config = dict(
    model='image classifier',
    train_examples=97085,
    image_size=32,
    horizontal_flip=True,
    rotation_deg=5,
    kernel_size=3,
    stem='deep',
    loss='cross_entropy',
    init='torch_default',
    beta1=0.9,
    eps=1e-08,
    merge_dims=True,
    one_sided=True,
    lr_schedule='wsd',
)
Rows from block 6 of a small image classifier, named by matrix and row number. Rows with one number belong to one channel. Each number is 50 + 12 x the weight over its row's rms, rounded and kept within 0 to 99. All counts start at 0.
Before each channel's rows are labels from the 100 images, of 14848, where the channel reaches its highest value: "top examples" is what is common among them; "patch colour" is the nearest of a few named colours to the mean colour under the peak. Only what is clearly more common there than usual is listed. The data: microscope photos of single blood and bone marrow cells. In brackets: how many of the 100, against the usual share in percent.
# convs0: first 3x3 conv, stride 2 (model.blocks.6.convs.0.weight, 208x144x3x3, each kernel summed), inputs 0-71
# convs1: second 3x3 conv (model.blocks.6.convs.1.weight, 208x208x3x3, transposed, each kernel summed), outputs 0-69

top examples: cell type: segmented neutrophil (52 vs 20)
patch colour: purple (60 vs 21.5); blue (34 vs 8.6)
convs0.180:69 38 41 43 56 39 52 45 55 38 62 60 33 56 55 46 18 50 44 53 56 46 40 50 35 53 67 61 33 50 54 47 43 68 36 43 51 47 37 35 52 57 32 63 46 47 60 41 43 47 43 72 36 50 52 69 47 65 46 56 40 33 60 71 30 10 51 33 59 65 28 48
convs1.180:49 37 64 61 52 39 42 30 51 57 35 57 38 37 27 42 44 51 51 24 45 41 41 42 47 45 41 49 37 36 39 59 62 52 24 31 44 59 40 25 64 54 55 66 37 48 31 62 48 42 60 44 55 71 49 80 43 85 49 49 52 57 37 44 45 47 71 46 52 47

top examples: cell type: segmented neutrophil (91 vs 20); smear: peripheral blood (38 vs 16.2)
patch colour: purple (69 vs 21.5)
convs0.168:48 39 38 50 39 21 37 46 58 45 56 38 36 27 46 55 73 60 51 55 40 49 43 58 37 46 37 59 36 57 40 47 59 66 39 32 42 43 48 59 45 60 35 31 42 37 46 50 68 55 61 53 40 42 55 40 62 40 49 55 48 41 51 47 35 48 54 52 30 75 41 47
convs1.168:45 64 73 52 36 44 70 36 60 52 33 58 43 40 51 55 41 59 50 24 37 30 50 33 53 52 30 39 49 55 50 39 44 55 41 48 40 48 37 47 50 58 55 60 48 42 39 62 57 42 56 61 39 79 75 60 33 68 52 35 36 48 51 50 48 55 45 60 42 45

top examples: cell type: eosinophil (72 vs 4.2)
patch colour: purple (79 vs 21.5)
convs0.69:43 36 41 45 65 66 38 40 59 56 47 41 47 27 31 48 59 56 57 41 48 28 38 51 63 73 70 57 50 45 47 53 59 42 35 68 50 42 27 65 47 47 47 16 40 47 52 39 44 55 63 55 46 79 57 40 89 37 50 42 41 40 34 71 70 30 45 55 56 39 67 55
convs1.69:47 59 51 48 70 42 45 43 65 44 54 33 70 41 58 65 54 38 47 65 54 48 54 68 43 44 61 49 57 53 54 52 59 54 32 62 57 58 42 34 53 59 40 38 62 48 39 41 44 44 40 66 45 49 32 63 31 34 57 48 65 55 52 59 48 53 51 64 27 46

top examples: cell type: monocyte (26 vs 3.4)
patch colour: purple (79 vs 21.5)
convs0.103:47 18 59 54 41 47 56 62 56 48 63 34 73 57 43 59 61 41 44 39 53 60 55 36 53 38 36 41 50 41 48 57 47 42 44 46 48 61 41 28 49 41 41 45 48 37 32 50 41 31 46 46 48 38 54 56 61 76 44 49 62 74 44 35 35 71 49 43 53 50 50 68
convs1.103:43 37 50 43 23 55 23 52 48 47 60 52 42 62 50 57 30 30 41 49 60 60 41 52 45 69 42 40 26 41 43 53 45 27 55 53 57 35 59 53 45 51 44 58 39 48 76 61 40 41 43 46 53 26 75 50 64 53 40 65 87 66 48 36 39 40 46 36 23 37

top examples: cell type: lymphocyte (44 vs 15.2)
patch colour: purple (54 vs 21.5); blue (44 vs 8.6)
convs0.26:41 69 59 47 55 44 27 49 44 66 58 28 40 29 35 73 49 42 54 58 35 66 41 64 36 58 40 48 45 48 34 45 57 31 54 54 17 64 62 51 63 56 58 31 49 42 33 54 44 46 50 54 48 49 33 64 49 34 78 43 53 38 46 34 50 27 48 66 48 48 70 48
convs1.26:47 53 43 51 66 61 59 49 47 49 53 56 58 62 64 52 53 31 56 55 55 45 40 36 42 24 50 34 53 51 67 66 37 96 41 54 36 43 28 46 47 42 36 61 44 75 77 29 45 44 37 49 47 66 52 47 72 53 47 61 41 51 42 39 55 44 37 58 35 46

top examples: cell type: eosinophil (92 vs 4.2)
patch colour: purple (81 vs 21.5)
convs0.170:44 49 67 53 59 53 29 48 54 50 38 56 39 32 50 31 47 41 51 59 51 20 41 48 62 74 50 55 54 48 55 32 33 48 43 63 30 53 34 53 42 46 48 44 53 70 71 63 39 45 43 47 55 60 37 42 46 36 52 57 28 38 42 64 53 58 83 65 39 40 36 38
convs1.170:36 51 39 51 48 33 48 52 63 55 42 51 47 37 62 58 50 62 52 56 53 21 47 46 59 38 52 65 38 35 60 44 38 41 42 38 51 43 41 51 48 37 38 39 47 36 39 50 50 42 35 42 40 27 48 44 50 69 39 42 47 35 59 53 45 42 66 49 14 70

top examples: cell type: proerythroblast (46 vs 1.5)
patch colour: blue (66 vs 8.6)
convs0.146:61 26 48 35 44 69 34 47 49 58 45 34 43 43 71 41 28 79 76 41 60 42 49 47 49 45 38 51 58 65 52 60 43 54 37 47 49 64 54 37 61 43 48 25 56 54 36 53 21 56 55 66 53 56 55 48 54 53 47 45 38 27 42 51 36 31 43 46 49 58 51 40
convs1.146:49 68 31 40 53 60 69 30 48 53 41 23 68 44 62 55 57 35 69 43 59 49 34 39 55 66 56 70 65 65 38 56 48 52 43 52 60 49 51 48 47 62 78 46 43 45 34 53 23 48 41 53 53 57 38 50 49 48 52 51 69 68 70 53 45 60 34 64 32 57

top examples: cell type: plasma cell (54 vs 3.6)
patch colour: blue (71 vs 8.6)
convs0.55:27 48 37 38 32 50 56 32 59 49 42 70 51 46 24 47 27 54 60 45 42 43 46 31 45 38 40 36 47 51 52 39 40 62 60 36 47 52 23 35 58 46 46 44 40 47 58 51 48 40 41 52 65 89 40 51 32 42 63 53 55 42 55 41 41 36 41 52 38 43 35 53
convs1.55:43 62 37 39 54 43 46 55 53 43 39 40 44 51 48 34 57 51 50 32 62 57 49 33 58 49 63 72 61 56 52 52 41 45 63 41 64 28 58 52 49 47 59 24 52 59 49 70 40 64 48 74 58 38 43 37 48 46 57 58 32 37 64 34 46 31 50 62 55 34

top examples: cell type: monocyte (37 vs 3.4); cell type: band neutrophil (27 vs 5.6)
patch colour: purple (73 vs 21.5); blue (25 vs 8.6)
convs0.134:49 61 33 44 33 29 47 55 46 48 63 54 54 26 32 43 36 46 55 43 51 37 56 52 68 44 39 43 29 50 57 48 39 35 45 68 65 32 68 50 45 46 47 48 38 49 62 38 57 78 52 45 56 46 61 29 27 78 67 54 38 48 54 52 53 51 64 52 97 54 57 65
convs1.134:64 33 27 45 68 27 55 40 52 45 45 66 44 28 55 55 37 60 47 62 58 34 33 42 42 55 57 46 33 27 54 34 37 49 39 51 61 65 43 58 43 55 80 59 65 72 58 35 38 55 53 61 54 69 51 27 36 60 48 42 64 54 44 34 38 43 38 38 48 54

top examples: cell type: segmented neutrophil (78 vs 20)
patch colour: purple (73 vs 21.5)
convs0.195:54 43 44 55 44 36 45 33 58 56 46 56 24 65 36 37 24 53 49 34 51 57 42 53 51 63 27 70 48 45 46 52 33 48 51 33 30 32 58 41 32 37 49 30 58 57 65 60 48 34 53 88 48 50 52 45 45 50 31 40 26 36 51 64 37 49 49 44 51 55 35 21
convs1.195:40 45 60 71 66 48 44 49 51 67 40 60 63 58 53 55 45 49 72 45 62 49 36 43 53 48 51 62 52 51 41 47 59 49 37 44 40 36 42 44 45 52 57 42 34 34 39 70 63 39 61 25 54 56 44 69 50 55 51 37 52 47 43 55 68 41 52 36 69 52

top examples: cell type: proerythroblast (42 vs 1.5); cell type: promyelocyte (29 vs 6.4)
patch colour: blue (53 vs 8.6); purple (46 vs 21.5)
convs0.22:56 46 45 55 49 54 45 78 42 66 48 43 52 34 55 29 50 42 62 60 39 46 57 44 52 37 55 67 55 75 50 48 44 48 53 49 54 63 55 61 55 48 58 43 57 61 55 28 51 76 41 61 26 35 46 45 25 54 28 45 41 55 49 48 23 40 47 52 45 47 61 29
convs1.22:48 54 40 67 36 27 39 37 37 49 42 36 70 31 40 45 45 44 59 31 66 40 32 58 47 51 26 49 38 54 70 44 75 59 78 46 54 56 38 58 41 46 59 56 44 53 48 51 49 42 44 42 61 47 45 52 38 46 39 34 65 42 52 57 39 62 54 44 59 82

top examples: smear: peripheral blood (83 vs 16.2); cell type: myeloblast (81 vs 1.9)
patch colour: purple (85 vs 21.5)
convs0.3:49 64 54 52 52 53 49 54 51 54 51 36 45 37 43 72 45 57 43 50 60 63 38 49 44 56 43 47 49 52 37 65 56 32 51 38 46 32 40 31 46 50 27 56 47 73 30 51 67 72 35 47 61 41 53 56 58 44 60 52 54 67 45 42 46 58 57 51 32 40 30 54
convs1.3:65 48 52 53 45 40 51 41 53 72 45 37 59 58 39 41 46 52 53 47 57 43 60 55 49 44 44 41 32 58 39 37 55 84 51 59 67 58 52 55 53 42 47 69 30 41 61 46 42 46 40 50 48 42 54 41 51 57 49 52 59 46 53 50 31 26 31 50 53 50

top examples: cell type: segmented neutrophil (83 vs 20)
patch colour: purple (59 vs 21.5); blue (34 vs 8.6)
convs0.136:63 42 65 45 54 26 66 41 58 44 57 61 37 45 42 49 22 55 58 41 55 73 22 37 37 63 41 64 37 55 36 38 46 74 38 39 41 47 36 56 54 44 41 46 51 54 48 41 58 44 47 59 48 42 62 44 55 25 46 48 53 44 66 66 28 43 56 15 47 53 36 40
convs1.136:61 57 49 54 41 33 61 37 37 78 45 50 40 54 45 56 64 47 56 21 29 30 46 25 52 61 71 51 61 25 45 51 63 64 26 36 31 41 45 48 51 53 64 43 56 42 28 76 41 39 60 29 52 57 70 72 38 58 37 16 47 64 43 44 55 40 41 39 65 48

top examples: cell type: segmented neutrophil (60 vs 20)
patch colour: grey (70 vs 22.3)
convs0.29:72 51 49 49 45 42 49 35 45 48 53 57 41 66 56 44 45 33 42 56 47 82 70 46 51 62 52 73 59 39 47 37 56 52 29 52 46 39 36 50 48 53 37 26 47 43 40 41 38 45 52 79 60 46 53 65 46 31 39 75 50 39 34 66 68 29 43 45 56 58 52 54
convs1.29:58 39 53 43 70 33 47 61 41 47 52 30 64 37 39 46 41 31 58 54 61 38 50 61 36 59 50 70 48 44 33 40 48 51 44 51 37 45 51 37 53 49 28 49 48 15 57 44 52 63 49 35 48 43 35 59 43 39 53 54 23 50 26 60 45 37 56 43 78 54

top examples: cell type: proerythroblast (29 vs 1.5); cell type: myeloblast (27 vs 1.9)
patch colour: purple (57 vs 21.5); blue (41 vs 8.6)
convs0.112:55 57 43 46 48 39 53 37 37 45 50 41 35 46 47 37 61 52 35 57 50 29 47 37 39 45 42 64 42 56 49 64 63 46 42 47 40 40 63 53 50 48 44 60 65 50 36 49 58 54 53 76 65 43 49 35 30 51 40 37 41 25 44 52 28 43 52 47 34 57 43 38
convs1.112:38 39 46 47 47 64 60 45 36 55 54 43 44 43 49 39 36 86 42 30 67 38 51 81 59 51 57 58 29 43 36 38 57 58 21 51 53 47 42 55 62 29 75 41 52 60 52 33 64 36 67 62 46 58 78 34 44 35 35 53 53 37 40 31 53 38 35 51 36 59

top examples: cell type: lymphocyte (43 vs 15.2)
patch colour: purple (71 vs 21.5); blue (25 vs 8.6)
convs0.173:37 35 45 46 48 40 40 38 43 48 43 62 31 72 47 50 63 49 67 49 46 71 71 44 46 42 35 67 48 35 38 50 68 49 49 60 69 45 42 45 50 52 44 58 48 48 44 66 47 35 54 39 47 42 46 44 51 56 84 31 48 61 31 46 39 37 46 48 47 35 63 40
convs1.173:44 50 65 74 50 39 45 55 34 31 19 44 40 47 54 44 42 47 62 59 68 56 44 39 38 52 54 38 58 42 35 57 40 61 31 64 57 26 56 51 50 47 41 45 58 44 76 48 52 52 30 56 42 46 40 64 62 48 62 40 62 46 66 48 43 59 34 56 55 38

top examples: cell type: promyelocyte (40 vs 6.4)
patch colour: purple (58 vs 21.5)
convs0.23:55 52 49 52 40 44 48 56 56 55 47 52 35 53 36 31 53 48 42 45 81 59 32 39 37 32 44 37 56 56 54 68 47 41 56 54 42 40 40 47 48 55 56 61 58 56 38 49 46 34 29 37 53 48 40 56 54 45 51 45 41 41 43 48 50 48 42 39 32 49 48 44
convs1.23:63 54 82 52 51 60 60 46 47 40 39 57 66 58 19 49 51 64 62 45 48 57 74 57 52 33 59 54 62 55 56 38 74 61 46 52 79 38 41 43 55 47 39 45 46 41 56 40 38 72 39 47 59 49 35 36 30 44 30 49 71 42 37 30 44 50 49 38 46 54

top examples: cell type: plasma cell (51 vs 3.6)
patch colour: blue (70 vs 8.6)
convs0.8:40 47 40 34 32 36 59 39 43 56 45 63 60 49 28 32 15 51 56 50 66 58 41 45 41 50 42 25 48 71 43 43 50 62 59 39 50 47 37 40 41 43 50 23 46 59 45 44 38 50 70 47 44 78 62 43 37 46 75 51 68 52 52 44 46 53 50 35 48 52 43 58
convs1.8:50 56 33 42 50 34 61 50 47 51 43 39 52 47 67 44 76 47 65 35 34 61 50 38 56 60 57 45 51 55 57 38 49 50 55 39 84 50 52 62 44 49 60 31 70 62 48 62 17 47 62 57 63 50 46 47 44 42 48 48 27 52 63 59 58 39 37 35 53 55

top examples: cell type: eosinophil (76 vs 4.2)
patch colour: purple (69 vs 21.5)
convs0.193:41 47 53 45 57 63 46 54 59 30 50 44 50 40 59 48 39 36 64 51 49 56 22 42 59 55 61 61 51 41 51 46 50 39 37 48 41 52 76 42 62 46 40 65 43 45 59 41 34 37 46 43 63 82 42 52 81 50 59 61 41 34 21 58 44 43 41 37 37 53 49 40
convs1.193:40 45 44 35 53 59 51 46 35 40 83 38 52 35 57 58 45 46 61 57 55 40 35 38 54 48 50 42 66 43 26 52 40 36 42 39 61 51 67 47 54 19 36 20 45 25 46 51 46 58 18 65 53 49 45 35 51 33 37 52 60 29 64 51 38 24 55 37 29 74

top examples: cell type: band neutrophil (37 vs 5.6)
patch colour: purple (73 vs 21.5)
convs0.205:55 45 35 47 34 40 42 69 62 71 63 60 59 49 45 57 24 51 48 46 54 53 54 22 61 55 48 50 44 55 59 37 30 46 46 54 43 56 46 47 47 60 62 49 48 70 58 51 45 68 30 64 44 61 42 44 34 57 45 67 44 56 55 47 37 44 62 48 67 49 52 40
convs1.205:41 42 44 58 41 37 56 42 49 48 52 25 58 33 53 47 64 53 63 48 66 58 40 41 56 71 31 61 25 62 61 44 56 73 63 52 43 60 38 68 46 40 52 66 36 29 43 54 43 49 41 45 60 51 43 53 29 33 46 35 41 68 34 57 42 49 43 50 51 48

top examples: cell type: segmented neutrophil (83 vs 20); smear: peripheral blood (37 vs 16.2)
patch colour: purple (62 vs 21.5); blue (30 vs 8.6)
convs0.130:42 45 55 48 61 20 38 35 41 39 53 38 51 28 33 54 70 64 59 38 49 50 62 62 46 42 36 60 32 53 41 40 49 36 44 50 51 42 53 54 48 54 46 33 32 39 52 47 77 48 60 53 42 28 85 33 60 49 57 43 36 58 67 51 62 71 51 43 51 51 56 50
convs1.130:66 48 57 67 66 49 56 52 55 54 47 58 46 52 50 66 41 77 32 57 49 30 35 42 41 68 67 46 34 29 57 41 60 29 30 51 66 51 53 63 38 58 67 64 78 59 60 54 51 32 45 55 40 77 68 36 47 53 47 49 55 44 44 48 32 55 43 36 54 42

top examples: cell type: eosinophil (51 vs 4.2)
patch colour: purple (74 vs 21.5)
convs0.109:38 56 59 56 61 23 42 42 58 56 47 36 70 48 15 58 59 53 59 42 63 37 50 59 53 49 31 65 55 42 39 55 58 33 67 30 37 48 54 54 36 65 37 36 47 48 72 48 52 41 52 51 41 51 65 16 46 44 54 51 47 68 56 45 54 73 64 57 34 59 48 54
convs1.109:69 50 68 71 40 36 38 37 62 51 54 60 38 36 64 46 42 51 55 48 48 18 49 62 45 55 41 28 46 27 54 46 39 49 35 33 41 39 46 77 32 37 62 48 51 41 45 62 63 42 37 65 43 61 48 30 40 47 43 32 65 43 49 42 40 45 42 47 35 60

top examples: cell type: plasma cell (43 vs 3.6); cell type: promyelocyte (35 vs 6.4)
patch colour: blue (50 vs 8.6); purple (46 vs 21.5)
convs0.179:43 48 42 31 37 40 42 61 40 44 32 42 44 64 46 53 61 44 50 92 34 48 45 46 48 40 35 27 61 44 43 41 41 48 61 42 34 44 61 55 37 54 37 51 50 46 27 47 45 49 45 33 71 38 49 31 42 47 47 45 57 38 43 50 50 53 50 36 23 48 54 42
convs1.179:31 54 38 40 40 61 52 43 45 50 51 51 56 50 38 45 19 55 35 28 40 61 55 60 43 43 40 41 59 65 47 29 53 41 87 47 46 62 47 50 53 47 47 43 53 45 61 48 39 52 52 52 48 56 69 30 30 44 44 72 40 72 59 50 43 35 70 78 60 52

top examples: smear: peripheral blood (41 vs 16.2); cell type: monocyte (31 vs 3.4)
patch colour: purple (77 vs 21.5)
convs0.10:42 35 58 35 47 40 25 38 47 50 53 33 64 44 48 08 76 55 53 49 35 48 58 50 73 29 27 55 51 36 53 61 48 44 45 64 52 38 37 56 37 56 61 38 42 35 41 51 61 46 49 53 71 46 33 48 51 68 59 32 45 58 63 37 30 45 49 63 59 65 74 43
convs1.10:42 46 47 39 29 61 72 50 60 46 42 53 45 59 60 60 47 40 51 41 42 41 48 51 59 52 54 48 51 42 48 37 52 59 58 44 57 57 33 67 41 48 47 61 53 65 56 36 69 87 46 56 64 33 55 36 53 58 51 24 68 51 52 51 59 59 43 50 42 42

top examples: cell type: promyelocyte (39 vs 6.4)
patch colour: purple (58 vs 21.5)
convs0.92:69 45 54 33 50 48 39 53 50 55 44 34 31 45 49 30 57 42 40 69 25 34 40 59 46 47 51 41 58 38 61 36 35 54 38 60 50 57 52 59 37 45 39 36 54 58 40 68 38 56 41 40 50 38 57 48 47 55 63 55 51 43 47 44 52 13 29 19 46 40 57 42
convs1.92:38 50 38 53 38 54 70 39 76 91 56 46 61 68 41 60 39 62 47 39 44 51 76 43 43 35 62 52 63 49 56 35 54 61 61 46 65 78 38 44 57 35 40 38 48 65 59 44 39 61 40 51 55 79 67 32 29 54 44 52 48 66 51 52 54 38 61 70 60 65

top examples: cell type: proerythroblast (56 vs 1.5)
patch colour: blue (61 vs 8.6)
convs0.37:32 47 61 52 67 38 41 43 58 52 42 24 59 47 57 30 42 44 50 51 62 44 36 66 46 50 59 51 56 55 46 57 40 86 33 58 40 46 34 49 34 41 67 50 50 63 52 48 25 50 52 62 52 30 40 43 64 52 57 59 64 63 30 50 39 49 56 39 49 55 55 29
convs1.37:47 52 23 44 32 71 37 34 48 47 56 35 39 65 59 54 56 85 46 39 42 30 28 47 60 70 60 60 34 49 43 42 29 42 51 45 51 40 50 48 58 33 34 37 50 37 56 51 46 51 42 22 39 59 54 46 56 43 40 35 56 47 44 21 43 40 50 47 24 39

top examples: cell type: eosinophil (69 vs 4.2)
patch colour: purple (58 vs 21.5)
convs0.54:24 57 52 43 45 60 47 42 55 45 62 49 27 37 38 39 34 44 48 48 42 57 58 50 43 60 72 55 37 44 46 45 33 52 61 54 39 48 25 67 39 60 59 28 33 41 71 47 40 35 49 48 57 45 55 45 54 45 38 38 35 23 50 51 82 32 48 63 61 56 51 56
convs1.54:62 50 36 46 45 53 34 66 58 43 47 36 62 29 62 50 61 42 47 56 59 43 43 45 22 59 54 88 62 43 52 48 38 58 47 34 39 44 51 42 62 51 34 39 49 37 55 56 62 54 28 42 55 55 42 52 43 55 66 53 21 18 46 59 52 42 61 54 47 33

top examples: cell type: proerythroblast (39 vs 1.5)
patch colour: blue (69 vs 8.6)
convs0.125:54 50 42 43 57 38 41 39 58 66 45 41 34 36 45 35 65 52 49 54 58 27 42 48 41 50 49 46 52 69 42 76 46 73 44 49 32 51 51 61 60 43 72 45 52 64 56 64 24 60 57 56 41 39 42 42 44 37 41 52 60 34 36 52 50 41 56 54 36 79 28 33
convs1.125:57 44 33 43 13 64 51 46 46 46 32 52 45 51 57 54 43 76 45 39 55 48 31 54 51 59 46 82 36 71 52 38 40 64 46 43 47 51 59 33 74 45 55 35 42 46 31 34 38 59 41 53 48 52 45 54 37 52 30 41 47 51 55 29 41 51 59 43 17 43

top examples: cell type: lymphocyte (36 vs 15.2)
patch colour: purple (68 vs 21.5)
convs0.58:55 33 58 28 29 42 63 49 55 57 50 61 62 46 61 32 49 55 45 56 48 35 61 56 50 42 49 36 45 47 34 56 48 56 60 56 51 61 34 60 56 44 44 47 57 47 28 45 36 29 48 28 65 40 54 41 57 39 71 57 72 40 39 67 31 54 48 40 51 54 65 41
convs1.58:57 53 45 69 38 43 62 20 38 50 53 59 46 79 40 64 55 18 68 59 49 36 65 48 57 37 77 42 69 55 42 36 46 51 47 40 52 47 41 70 51 61 58 48 65 55 55 66 66 57 50 48 53 48 49 43 43 59 38 54 66 74 52 67 44 57 45 46 66 59

top examples: cell type: promyelocyte (25 vs 6.4)
patch colour: purple (48 vs 21.5)
convs0.100:37 36 51 28 56 49 49 43 39 48 61 67 45 38 53 13 56 41 37 53 69 44 40 52 43 38 41 62 50 32 54 49 46 50 30 44 52 16 58 56 39 51 68 70 52 52 36 50 43 44 79 50 44 45 40 36 29 44 64 58 55 48 59 42 51 34 63 84 40 59 75 37
convs1.100:61 58 55 39 36 74 51 61 38 56 26 83 62 62 54 45 39 46 41 44 58 45 41 47 62 32 52 32 53 47 54 45 56 54 51 51 74 29 45 61 51 41 60 41 58 62 34 28 59 47 61 58 30 58 64 48 52 48 47 39 76 58 60 47 55 50 44 47 32 60

top examples: cell type: band neutrophil (67 vs 5.6)
patch colour: purple (50 vs 21.5); blue (34 vs 8.6)
convs0.104:36 59 43 41 57 43 46 60 39 43 56 93 53 64 46 33 40 48 46 58 59 48 70 47 32 56 68 81 52 40 45 49 38 51 50 24 30 57 46 46 40 61 60 46 53 42 58 41 54 58 30 61 51 50 69 62 52 64 44 76 67 37 66 55 43 65 46 35 54 37 36 48
convs1.104:52 45 58 88 70 40 41 50 45 56 40 45 50 33 32 45 42 60 69 35 38 38 50 66 39 67 42 56 53 33 51 55 83 67 25 43 31 53 43 59 36 46 52 54 39 40 44 56 61 40 29 46 56 60 51 77 56 26 31 30 45 56 40 40 45 43 43 45 64 48

top examples: cell type: promyelocyte (67 vs 6.4)
patch colour: purple (76 vs 21.5)
convs0.169:43 43 68 52 58 70 42 58 51 48 37 41 55 55 54 55 70 27 62 62 39 57 31 69 49 51 43 55 72 46 75 50 29 19 46 47 42 47 67 53 49 38 59 43 50 59 35 63 42 45 52 50 50 37 43 51 50 54 38 50 61 72 63 38 51 47 53 40 39 39 64 33
convs1.169:51 42 38 44 31 56 53 68 42 39 72 31 69 56 40 59 42 45 36 44 55 56 66 49 45 45 33 54 56 66 49 36 66 52 47 50 67 44 63 33 30 41 49 58 18 38 42 43 26 46 44 37 45 36 30 49 48 51 37 45 75 53 56 47 33 49 52 53 61 38

top examples: cell type: plasma cell (47 vs 3.6)
patch colour: blue (82 vs 8.6)
convs0.138:38 36 51 44 50 42 51 45 41 32 48 56 38 53 49 42 26 47 49 79 59 45 63 48 66 68 64 62 36 40 51 45 62 81 47 43 53 61 25 40 54 46 27 52 55 45 47 25 40 63 51 56 70 76 45 60 45 34 74 48 63 46 40 45 59 33 42 50 45 51 39 61
convs1.138:47 58 45 37 48 60 35 42 46 43 33 44 61 38 46 42 25 45 48 58 75 59 34 50 58 49 42 55 57 52 67 33 32 47 51 55 61 41 67 51 51 48 47 49 64 54 45 65 36 70 55 43 42 42 31 44 25 60 39 62 54 57 43 46 52 34 50 53 49 46

top examples: cell type: band neutrophil (59 vs 5.6)
patch colour: purple (72 vs 21.5)
convs0.73:55 44 59 41 25 48 45 53 42 37 31 43 29 44 59 46 25 53 39 63 45 36 36 47 43 47 66 40 45 41 61 36 34 43 45 48 29 31 48 39 37 69 41 54 53 59 37 43 52 62 37 64 57 53 36 70 41 54 45 42 46 40 64 35 61 19 37 41 56 56 29 41
convs1.73:40 30 31 58 53 54 63 53 41 48 42 64 56 64 41 71 54 42 53 42 68 56 55 70 55 44 55 51 46 51 45 40 68 83 30 48 58 36 43 32 62 58 41 63 51 59 49 37 74 58 68 43 44 60 50 50 64 59 51 59 46 56 40 37 38 31 54 64 41 48

top examples: cell type: promyelocyte (43 vs 6.4)
patch colour: blue (56 vs 8.6)
convs0.67:56 45 48 67 43 57 31 68 39 49 44 38 53 24 46 46 38 40 53 49 37 55 45 45 41 48 49 26 41 75 40 49 48 38 63 44 29 79 43 33 81 43 43 35 44 44 28 58 71 60 34 59 30 46 55 60 49 51 25 44 35 68 55 46 27 59 59 35 42 45 30 39
convs1.67:58 43 56 65 33 36 56 38 30 50 59 48 47 51 49 39 44 53 52 36 45 47 49 58 50 57 40 38 39 56 55 47 81 58 59 50 63 62 50 52 43 54 53 54 29 44 42 65 40 33 46 56 44 27 37 51 61 44 48 52 60 72 62 54 34 63 57 38 56 64

top examples: cell type: plasma cell (58 vs 3.6)
patch colour: blue (79 vs 8.6)
convs0.152:43 60 32 32 63 48 55 56 56 56 37 58 43 48 57 30 32 54 50 54 62 53 51 53 56 49 59 43 30 54 55 49 35 73 43 41 46 32 42 55 31 50 36 40 48 55 40 44 40 45 69 49 39 44 45 37 47 44 53 63 55 29 52 55 60 73 73 44 37 64 38 52
convs1.152:84 70 36 45 39 47 45 39 44 61 38 42 49 36 55 48 70 70 36 38 19 38 27 35 59 56 46 51 54 69 38 37 42 48 30 34 53 44 41 67 49 57 61 39 73 49 37 64 43 38 48 43 49 64 73 54 34 50 35 41 48 41 58 53 43 38 28 37 34 32

top examples: cell type: band neutrophil (25 vs 5.6)
patch colour: purple (64 vs 21.5)
convs0.41:71 45 66 35 45 70 55 58 45 51 48 52 31 48 54 54 30 42 45 51 58 42 31 67 38 47 57 43 45 56 77 42 24 47 37 57 37 52 41 53 56 55 36 21 47 50 62 58 48 60 24 43 44 47 43 59 37 44 53 53 46 36 71 64 45 00 44 15 46 42 46 40
convs1.41:53 59 42 39 51 54 51 38 36 40 66 31 48 43 39 62 58 36 52 29 36 43 61 35 55 50 74 50 82 39 59 54 58 71 31 41 17 65 60 40 48 57 61 52 34 37 35 45 22 53 43 47 62 77 46 66 36 57 38 39 59 55 59 37 41 50 43 54 76 43